A small class-conditioned image diffusion model, trained from scratch: adamw at rate 0.0024, 97085 training examples.
Rows from block 3 of a small class-conditioned image diffusion model, named by matrix and row number. Rows with one number within an expert belong to one neuron, the router's apart. Each number is 200 + 30 x the weight over its row's rms, rounded and kept within 0 to 999. All counts start at 0.
After each expert's rows are labels from the 100 images, of 14848 (inputs lightly noised), where the router gives the expert most weight on average: "responds to" is what is common among them. Only what is clearly more common there than usual is listed. The data: microscope photos of single blood and bone marrow cells. In brackets: how many of the 100.
# router: router (model.blocks.3.mlp.router.weight, 64x192), inputs 96-191
# up: expert up (model.blocks.3.mlp.up, 64x192x192), inputs 96-191
# down: expert down (model.blocks.3.mlp.down, 64x192x192, transposed), outputs 96-191

# expert 10
router.10,194,236,160,199,181,260,186,167,218,177,198,188,159,213,172,211,190,222,207,181,196,211,216,202,197,231,213,203,225,154,198,134,228,219,217,165,254,177,142,228,202,216,247,232,153,192,208,157,170,173,189,242,245,167,165,231,175,226,183,223,211,205,218,166,230,222,233,211,161,181,243,194,190,234,234,151,163,209,217,184,228,210,210,197,155,220,190,216,190,230,240,146,167,178,220,238
up.10,200,227,228,175,176,212,177,237,144,196,190,210,216,208,281,223,137,208,266,180,206,280,198,218,197,223,240,197,223,151,161,202,230,218,195,274,217,227,204,227,236,175,219,176,203,241,225,183,192,217,234,184,202,135,217,199,258,216,245,244,182,173,168,159,236,158,234,180,190,181,199,187,196,192,197,167,235,216,166,183,230,182,245,171,183,240,171,254,226,216,205,230,216,225,186,227
down.10,189,180,205,181,195,181,181,177,246,187,179,227,186,222,220,189,200,228,220,244,211,197,135,184,222,212,223,221,226,222,202,244,219,229,179,226,230,197,191,238,190,211,112,222,178,166,284,204,155,212,165,174,191,236,236,259,151,253,203,241,192,186,222,199,205,214,211,181,205,170,171,156,158,216,232,205,167,168,228,192,178,238,187,153,230,210,197,196,145,203,185,171,221,221,226,233
responds to: cell type: promyelocyte (26)

# expert 4
router.4,217,173,213,208,205,268,145,268,220,204,242,199,222,182,186,266,201,212,195,179,184,195,176,182,236,195,186,216,167,153,193,118,170,189,214,124,264,218,195,189,236,126,187,221,206,201,235,186,212,185,190,252,191,177,175,219,177,226,224,178,192,191,222,201,201,163,187,184,229,178,226,158,242,234,210,171,229,198,167,184,195,212,203,199,192,185,198,180,188,185,241,187,185,177,254,259
up.0,143,217,157,178,216,215,196,178,177,196,180,212,184,228,187,247,239,177,161,163,158,165,236,221,210,205,250,158,213,217,199,274,192,217,224,170,232,237,191,192,202,240,222,227,214,208,252,189,228,180,191,229,227,218,195,160,141,184,243,186,178,191,160,217,164,211,208,233,231,236,153,209,143,222,193,197,158,183,251,210,255,207,165,188,238,172,235,152,156,188,209,172,194,184,189,221
down.0,174,237,190,181,197,124,213,210,176,221,231,205,180,242,188,236,227,177,207,167,185,205,184,240,199,199,193,172,192,180,162,201,206,188,167,255,186,218,224,224,188,216,199,214,181,209,236,222,162,146,146,216,182,201,132,204,233,167,238,227,209,141,269,278,186,173,209,244,254,148,230,166,180,192,176,200,258,179,200,196,211,187,221,198,206,184,292,235,185,191,181,219,249,202,219,240
responds to: smear: peripheral blood (79); cell type: segmented neutrophil (49)

# expert 37
router.37,194,179,181,211,192,223,161,233,205,220,182,219,212,172,247,230,169,245,146,183,223,194,233,209,135,247,203,229,180,183,213,176,259,228,222,152,238,210,174,250,225,191,231,184,194,222,204,202,196,194,214,201,178,213,235,164,188,183,204,251,206,216,258,139,241,213,169,165,182,191,220,178,196,216,202,156,234,173,189,191,216,218,165,169,154,223,178,164,178,248,163,182,221,174,229,227
up.0,241,226,240,211,201,214,186,206,153,169,170,218,200,145,181,205,252,195,175,215,208,188,189,198,156,203,239,187,115,181,253,174,196,226,261,184,246,219,179,204,200,207,206,240,197,193,209,224,201,181,229,195,192,184,214,233,227,113,209,216,202,217,244,271,197,249,203,187,228,226,172,225,188,187,183,241,229,249,185,208,156,245,214,181,184,218,152,233,252,217,209,212,162,189,238,203
down.0,159,168,235,188,221,185,220,229,200,224,156,258,191,228,164,157,197,210,214,158,245,174,166,241,215,180,204,159,178,207,236,185,305,203,190,204,180,227,249,192,219,243,208,189,221,176,214,215,190,169,139,194,186,249,195,208,225,231,174,187,240,180,187,180,173,250,222,249,172,201,248,276,184,155,218,229,229,167,208,141,162,177,169,210,201,207,185,158,259,214,206,230,271,164,232,202
responds to: cell type: blast (33)

# expert 41
router.41,190,142,206,175,187,215,234,199,213,222,189,209,184,212,252,217,142,186,177,218,192,174,145,157,178,187,150,204,178,208,182,186,192,205,242,188,284,169,190,239,166,202,228,164,182,189,252,189,195,200,224,183,218,218,230,157,218,185,170,247,182,215,262,224,182,217,227,176,173,202,138,254,246,199,163,184,169,228,208,203,192,172,225,181,192,209,180,209,136,197,169,150,194,150,203,235
up.7,141,209,185,195,271,214,197,156,201,209,235,211,167,252,213,224,171,208,159,156,198,220,233,245,190,171,193,236,230,249,196,238,166,177,203,162,175,171,189,187,215,177,186,218,128,280,178,224,192,164,144,172,202,230,176,220,229,173,161,188,170,220,186,223,246,216,191,153,170,135,193,131,210,194,218,215,207,229,137,187,211,209,252,175,170,181,247,254,157,217,229,178,176,232,174,170
down.7,250,195,162,233,204,220,241,206,256,205,255,205,198,218,161,190,231,181,185,159,211,163,144,209,191,204,193,218,173,156,185,189,173,274,231,166,235,198,209,221,192,199,200,233,243,158,177,153,210,182,215,190,182,165,174,245,195,229,178,262,175,245,217,227,205,174,168,256,234,194,206,213,202,150,210,224,232,171,167,156,182,174,146,177,185,191,263,125,220,203,224,234,199,179,135,245
responds to: smear: peripheral blood (71)

# expert 48
router.48,209,188,219,195,217,213,176,209,222,189,214,182,153,228,236,196,215,247,178,238,197,146,180,181,258,225,225,220,215,199,248,182,194,196,190,229,262,197,187,221,200,219,175,220,215,198,225,196,209,199,236,230,202,180,153,193,193,209,181,217,194,251,235,177,246,215,215,131,217,212,153,214,223,276,195,172,264,137,203,180,201,190,196,213,194,175,254,213,228,209,216,212,185,183,250,261
up.0,223,157,261,200,239,194,146,289,175,221,235,202,198,258,193,212,225,215,213,232,167,213,183,249,247,158,189,189,199,232,221,197,170,225,211,148,230,230,234,212,230,152,191,174,176,174,219,215,282,195,162,180,186,228,185,175,214,234,192,199,269,176,184,232,170,116,161,232,191,225,209,168,213,233,191,230,212,222,150,233,206,270,172,165,226,191,185,188,191,200,186,192,181,289,217,155
down.0,218,212,172,160,221,194,154,191,334,214,181,146,183,231,218,223,173,190,178,165,219,200,105,175,153,179,183,266,203,233,186,209,210,229,146,200,196,201,174,184,215,183,191,157,174,192,177,245,211,230,179,237,192,224,219,192,236,168,189,161,195,195,238,208,223,254,159,167,201,230,201,239,252,212,185,224,234,197,172,176,191,205,194,166,193,194,181,145,175,149,209,166,174,187,186,298
responds to: smear: peripheral blood (61); cell type: eosinophil (39); cell type: platelet (34)

# expert 60
router.60,203,229,204,226,205,212,206,241,201,185,183,256,226,201,189,226,165,206,209,187,182,205,216,198,207,221,194,203,198,174,195,270,230,190,224,148,246,173,226,204,208,232,224,233,174,228,148,159,200,242,208,253,149,191,181,220,197,242,195,193,253,182,226,209,210,187,169,172,144,180,206,159,212,221,200,174,213,221,234,182,214,102,215,218,183,193,298,195,227,208,204,188,173,177,221,252
up.0,187,179,204,236,151,171,223,252,176,209,240,191,233,256,148,215,234,228,189,245,182,204,198,214,233,221,182,183,179,213,237,154,155,201,227,232,217,226,201,239,206,196,205,162,203,186,230,224,205,219,165,111,187,203,213,185,166,224,224,269,240,200,166,243,176,236,183,157,217,196,199,197,234,211,191,207,165,197,205,234,162,231,190,245,194,197,183,175,202,193,252,243,175,225,220,203
down.0,248,242,197,160,196,187,195,149,236,227,155,167,280,204,250,218,208,186,192,149,165,217,184,199,191,161,158,208,168,245,206,221,188,198,230,238,233,182,185,187,178,238,182,208,201,176,206,224,206,197,168,200,235,230,247,193,206,200,210,218,205,201,135,185,193,195,175,201,212,200,172,136,217,224,213,213,190,194,180,125,232,157,182,232,232,173,259,188,177,224,239,176,170,263,248,210
responds to: cell type: promyelocyte (26)

# expert 8
router.8,184,191,200,271,200,193,214,238,213,189,193,228,155,151,246,212,170,172,245,204,238,151,209,176,169,206,216,220,215,171,254,201,225,224,225,174,269,175,229,247,189,135,255,208,172,224,198,192,192,202,193,215,226,194,241,174,203,207,197,245,155,257,216,197,182,235,198,197,202,195,172,163,212,185,141,167,225,243,238,177,230,186,229,167,237,191,149,233,190,251,245,194,175,150,201,221
up.16,197,168,246,151,205,240,258,194,168,164,159,248,196,213,195,199,213,255,186,247,257,209,166,243,164,181,233,178,224,245,236,191,175,203,162,200,201,205,165,142,229,140,188,245,243,208,190,199,269,154,182,223,210,240,200,219,189,248,112,272,174,235,230,175,162,207,211,204,234,148,235,178,202,190,210,172,251,215,223,260,208,183,216,228,197,155,169,218,174,224,198,200,175,205,175,202
down.16,186,173,220,241,227,165,248,194,245,235,191,161,233,244,245,209,205,226,199,178,174,235,191,145,217,191,225,172,175,171,220,144,211,202,219,213,136,181,188,240,220,209,180,194,236,207,235,180,246,219,204,170,210,193,208,172,215,222,185,161,236,171,196,168,200,212,188,194,191,133,203,261,175,232,134,156,231,175,183,225,160,255,260,216,147,225,207,195,253,237,185,206,165,192,249,245
responds to: cell type: erythroblast (34)

# expert 17
router.17,195,244,193,197,205,191,176,180,212,203,179,239,191,158,196,195,153,225,228,223,214,182,208,193,202,190,174,205,156,160,210,215,238,189,205,202,264,215,227,195,210,184,159,213,232,235,225,151,198,204,223,202,153,169,201,261,199,163,196,240,257,204,216,206,245,180,174,185,165,240,219,210,267,195,192,165,151,159,210,200,224,276,180,179,166,186,161,192,212,214,203,177,192,147,178,188
up.16,197,202,201,233,205,177,175,181,164,222,176,113,205,155,192,275,171,169,199,190,183,245,233,171,187,212,204,207,183,173,189,230,150,226,202,233,176,214,262,147,222,197,227,182,166,168,197,146,210,235,247,233,208,147,246,247,201,226,220,196,226,219,241,238,213,206,175,187,124,180,236,176,213,232,216,203,243,200,130,214,202,137,172,247,176,205,205,216,177,162,124,236,216,127,199,180
down.16,201,224,244,162,161,172,193,172,241,160,225,184,207,147,223,180,239,192,220,177,176,224,235,134,220,170,169,265,168,234,180,143,181,140,136,227,151,197,192,218,213,173,233,182,163,211,163,222,207,165,204,215,185,205,180,206,209,162,116,202,226,208,186,232,278,233,151,198,224,203,216,205,244,205,202,177,159,189,223,191,206,235,229,185,197,201,227,166,214,207,164,126,233,172,233,151
responds to: smear: peripheral blood (40)

# expert 15
router.15,221,227,197,145,193,206,215,215,202,207,187,231,251,196,227,210,211,187,208,261,216,219,196,199,149,232,178,204,137,201,164,178,159,225,232,201,248,206,175,191,203,224,195,197,197,210,193,186,152,212,201,205,194,201,167,237,190,158,238,145,217,222,233,190,190,179,140,200,158,232,151,202,246,186,192,164,188,197,232,197,178,231,229,157,235,211,189,212,204,180,216,197,182,157,233,175
up.0,184,118,225,256,157,204,176,203,205,206,245,224,167,197,185,214,109,253,157,176,190,198,237,188,209,176,222,213,207,217,155,207,244,162,183,219,264,224,202,216,186,234,186,192,240,229,166,201,178,168,148,196,164,190,162,172,189,210,182,207,207,190,210,234,208,232,240,199,206,189,149,141,174,174,224,197,260,167,190,186,194,241,246,267,194,196,227,197,190,172,130,246,166,199,182,228
down.0,193,199,232,210,217,161,202,245,284,252,220,197,246,166,230,187,180,211,150,228,210,190,203,173,221,208,217,200,239,136,201,194,220,255,205,217,193,173,205,183,167,188,193,174,138,187,185,212,235,173,228,230,178,205,236,201,191,213,202,195,229,211,193,187,181,203,222,228,213,155,227,160,176,231,153,201,197,163,181,178,210,156,219,228,170,163,187,189,144,208,168,242,209,193,189,272
responds to: smear: peripheral blood (45)

# expert 42
router.42,219,168,226,206,201,239,190,215,223,171,260,265,160,204,222,263,188,196,205,234,257,212,171,164,230,236,183,206,153,152,197,197,174,193,210,144,238,199,185,233,257,182,196,245,167,197,210,171,201,251,188,212,193,188,194,198,217,186,219,200,187,157,244,179,161,211,201,205,227,210,131,167,220,210,224,142,176,193,242,173,203,196,235,180,223,202,220,170,230,222,212,183,218,153,178,231
up.0,164,193,101,215,179,207,175,242,200,167,212,153,205,226,241,167,258,186,163,173,179,245,223,234,173,194,214,195,238,189,240,245,168,180,170,185,200,183,223,144,212,164,226,203,182,167,236,196,171,194,209,240,163,181,196,193,262,160,208,205,194,183,216,192,231,261,212,272,217,248,218,195,119,247,213,219,179,189,179,226,234,199,185,212,176,205,208,197,189,214,211,195,188,252,189,231
down.0,240,216,160,188,232,193,190,204,278,194,193,198,198,156,235,193,226,187,167,211,192,180,204,156,171,143,179,196,199,188,231,184,187,161,219,201,230,117,170,189,227,173,174,221,196,233,215,237,213,196,151,221,234,214,219,152,176,234,216,181,204,183,205,147,172,261,235,229,220,200,181,222,239,188,260,205,156,165,188,180,188,206,236,153,216,235,230,160,164,227,238,188,197,173,267,214
responds to: cell type: artefact (42)

# expert 20
router.20,208,221,164,211,241,232,144,195,226,171,227,225,171,189,187,209,205,230,189,184,182,225,225,155,197,222,237,213,126,234,220,200,207,212,237,214,268,182,234,210,194,201,230,269,139,200,224,191,204,216,236,227,236,149,159,215,214,193,162,223,212,230,210,149,212,195,184,128,207,196,174,177,219,209,217,205,238,155,244,186,229,191,180,163,211,197,167,204,168,140,174,199,144,184,212,228
up.0,212,204,214,203,241,236,192,210,238,148,234,237,180,206,240,196,182,206,146,211,171,206,171,168,205,230,188,207,185,168,233,177,206,168,224,176,236,209,249,205,245,180,218,206,242,181,184,180,158,207,187,200,188,213,236,225,218,215,210,218,171,192,209,137,254,234,160,190,229,192,156,132,210,219,205,197,175,169,201,186,221,226,213,203,207,264,234,177,204,224,183,152,148,229,165,208
down.0,190,148,252,247,206,201,203,207,186,235,241,194,251,196,197,194,234,197,177,202,213,188,250,171,160,202,177,226,265,271,129,207,175,203,251,201,259,181,217,217,209,214,267,186,212,254,227,251,213,216,208,214,206,288,203,157,205,231,164,197,179,223,221,151,203,219,177,164,223,174,233,175,265,189,233,254,177,237,203,217,175,229,138,151,153,179,216,191,194,229,190,171,219,224,190,177
responds to: smear: peripheral blood (81)

# expert 52
router.52,187,140,175,186,152,235,198,195,201,170,157,240,218,220,205,215,197,154,214,207,246,187,238,183,212,197,208,212,193,141,241,215,171,205,258,137,239,181,182,210,182,207,175,277,171,197,241,194,185,232,256,241,203,187,189,237,210,238,187,125,199,228,245,228,144,151,180,152,128,193,225,195,207,235,211,176,195,205,199,197,143,158,181,197,209,214,193,198,170,171,220,182,189,174,205,245
up.0,245,189,206,157,200,163,230,175,179,202,185,225,236,191,152,262,213,243,203,219,214,179,200,180,196,230,188,227,211,191,246,148,185,208,181,203,158,205,167,211,108,223,157,145,189,217,162,192,196,204,132,214,208,207,204,207,189,199,192,129,209,227,201,236,185,176,202,203,169,149,181,173,215,201,233,188,153,188,225,244,166,192,222,217,139,231,205,250,174,259,221,206,180,219,176,134
down.0,187,212,249,221,200,194,210,207,195,219,210,215,191,174,210,174,180,225,233,219,133,186,190,222,212,219,178,149,199,204,194,141,207,189,176,183,192,204,190,176,235,209,144,228,221,249,166,155,187,179,141,173,185,176,203,236,291,133,228,216,203,239,202,212,226,227,191,195,217,203,193,183,214,208,204,203,230,204,228,185,174,265,184,155,151,229,248,199,238,205,192,231,177,201,157,185
responds to: cell type: erythroblast (40)

# expert 44
router.44,234,211,182,195,205,212,168,203,211,177,222,216,187,128,223,211,198,192,236,195,199,239,180,198,228,205,189,202,199,160,207,205,205,226,191,96,227,195,240,214,262,173,194,185,183,157,178,144,223,186,191,189,168,198,184,238,229,183,222,159,194,208,212,191,209,196,181,208,185,247,222,204,257,216,203,183,187,188,237,192,224,184,249,207,171,159,150,183,210,144,181,168,215,209,206,225
up.10,184,125,229,195,189,207,201,237,203,166,174,139,179,221,224,241,202,220,201,225,216,153,232,211,239,182,212,212,231,217,220,206,164,255,208,211,157,231,208,189,240,203,193,197,196,182,199,207,262,206,163,209,192,243,178,211,191,267,169,217,216,154,172,224,179,220,171,148,195,162,225,195,183,207,257,179,228,224,220,154,176,234,161,221,220,173,178,176,186,211,207,138,171,182,233,232
down.10,184,187,158,249,196,202,222,180,271,195,193,196,151,175,158,173,197,129,191,236,202,198,290,220,179,241,257,192,256,167,224,262,205,195,247,190,166,134,149,222,188,192,231,224,185,228,259,197,213,253,251,188,183,179,212,196,226,219,224,199,167,214,152,164,135,182,240,196,218,187,169,226,217,225,175,205,189,181,192,237,168,156,157,210,185,179,179,214,192,168,142,217,199,182,197,204
responds to: smear: peripheral blood (91); cell type: segmented neutrophil (63)

# expert 21
router.21,182,221,253,225,152,220,196,169,220,154,255,215,199,181,210,241,196,237,247,219,174,158,230,204,193,240,178,214,192,161,241,254,221,194,238,201,262,218,210,188,187,186,195,189,201,233,198,180,205,193,190,230,146,213,146,232,180,201,188,262,144,246,167,198,231,182,157,191,188,205,238,224,162,214,189,176,130,213,237,176,182,164,196,177,165,199,221,197,213,179,195,224,201,187,172,191
up.16,252,239,190,211,207,203,137,171,95,156,232,238,150,229,173,217,217,192,272,130,174,184,196,175,173,202,192,163,218,160,189,210,186,227,200,301,213,188,238,162,169,212,224,203,214,182,197,220,209,215,171,281,197,193,214,208,190,216,220,218,179,174,219,188,260,225,197,240,244,181,204,231,195,250,161,178,234,162,210,249,205,199,231,246,201,227,199,224,244,233,190,216,219,166,205,167
down.16,191,169,221,211,231,208,225,230,258,186,236,170,172,159,172,214,214,261,211,156,206,214,241,190,192,213,227,202,187,248,172,237,210,184,201,150,219,199,185,155,182,192,223,214,165,213,215,226,227,141,207,176,201,214,220,218,186,201,221,210,247,195,162,196,196,213,212,240,202,176,175,222,204,168,189,159,143,186,194,154,172,101,161,166,243,200,222,198,189,214,173,192,173,168,220,215
responds to: cell type: segmented neutrophil (44)

# expert 61
router.61,214,237,182,233,240,155,176,163,218,214,214,187,190,239,157,204,227,275,225,186,186,183,207,214,254,227,150,204,206,191,191,229,225,220,230,196,276,188,225,191,159,227,196,236,198,187,174,205,165,171,211,251,211,198,235,223,270,193,247,185,190,256,222,166,188,191,183,184,235,221,183,169,220,261,217,194,177,220,199,187,196,211,189,154,193,174,196,172,187,187,202,142,222,161,199,265
up.0,192,205,220,218,191,229,181,187,188,194,202,148,199,180,194,230,216,155,244,205,210,194,216,163,185,243,197,180,204,202,219,154,191,316,245,216,190,243,174,185,232,209,165,174,183,208,237,141,214,237,229,207,238,157,135,193,240,184,220,241,235,201,230,185,169,199,202,192,191,192,219,224,226,191,215,213,129,187,183,205,164,175,235,157,232,209,205,172,210,242,219,213,216,186,194,181
down.0,177,230,222,167,194,169,191,213,239,159,161,214,167,197,197,175,235,203,152,216,200,245,178,163,235,194,235,220,215,218,201,157,222,233,196,135,217,189,249,156,191,208,221,201,214,177,158,225,162,250,231,189,213,169,239,148,168,248,251,180,223,168,217,228,169,199,179,200,194,198,208,172,210,192,175,183,213,207,179,220,188,234,187,166,205,171,195,240,110,172,206,207,211,247,165,188
responds to: smear: peripheral blood (75); cell type: lymphocyte (35); cell type: myeloblast (26)

# expert 58
router.58,237,217,212,162,169,225,144,197,196,157,195,189,162,161,270,189,184,204,161,267,164,221,171,187,190,236,250,199,208,251,182,220,187,156,226,150,254,213,175,202,240,172,213,214,181,189,241,152,207,207,231,205,180,163,197,132,191,189,237,192,179,239,182,174,182,187,158,191,180,189,191,242,218,217,242,158,194,154,224,203,228,217,274,221,190,183,247,188,153,175,165,193,188,164,218,216
up.0,205,214,146,200,226,198,211,191,162,235,168,233,184,175,155,187,194,175,211,212,190,201,204,188,134,173,237,172,158,179,215,263,223,188,136,162,209,167,182,172,218,171,241,237,179,224,204,177,183,201,160,226,208,223,229,200,187,148,202,157,185,204,175,179,209,219,141,272,148,185,133,192,240,192,185,165,201,231,241,215,224,222,213,172,181,156,226,184,186,219,203,156,153,202,197,277
down.0,215,194,231,171,150,149,236,210,214,161,174,224,194,133,207,176,149,242,198,156,178,177,182,169,181,183,186,244,208,175,217,186,236,202,211,159,231,198,215,175,223,202,213,181,158,259,227,203,174,198,216,213,184,256,222,241,176,207,158,186,179,199,203,218,178,177,161,211,180,173,201,238,217,191,142,225,216,179,210,175,199,233,191,247,236,213,247,185,167,227,170,205,210,188,211,213
responds to: smear: peripheral blood (92); cell type: segmented neutrophil (66)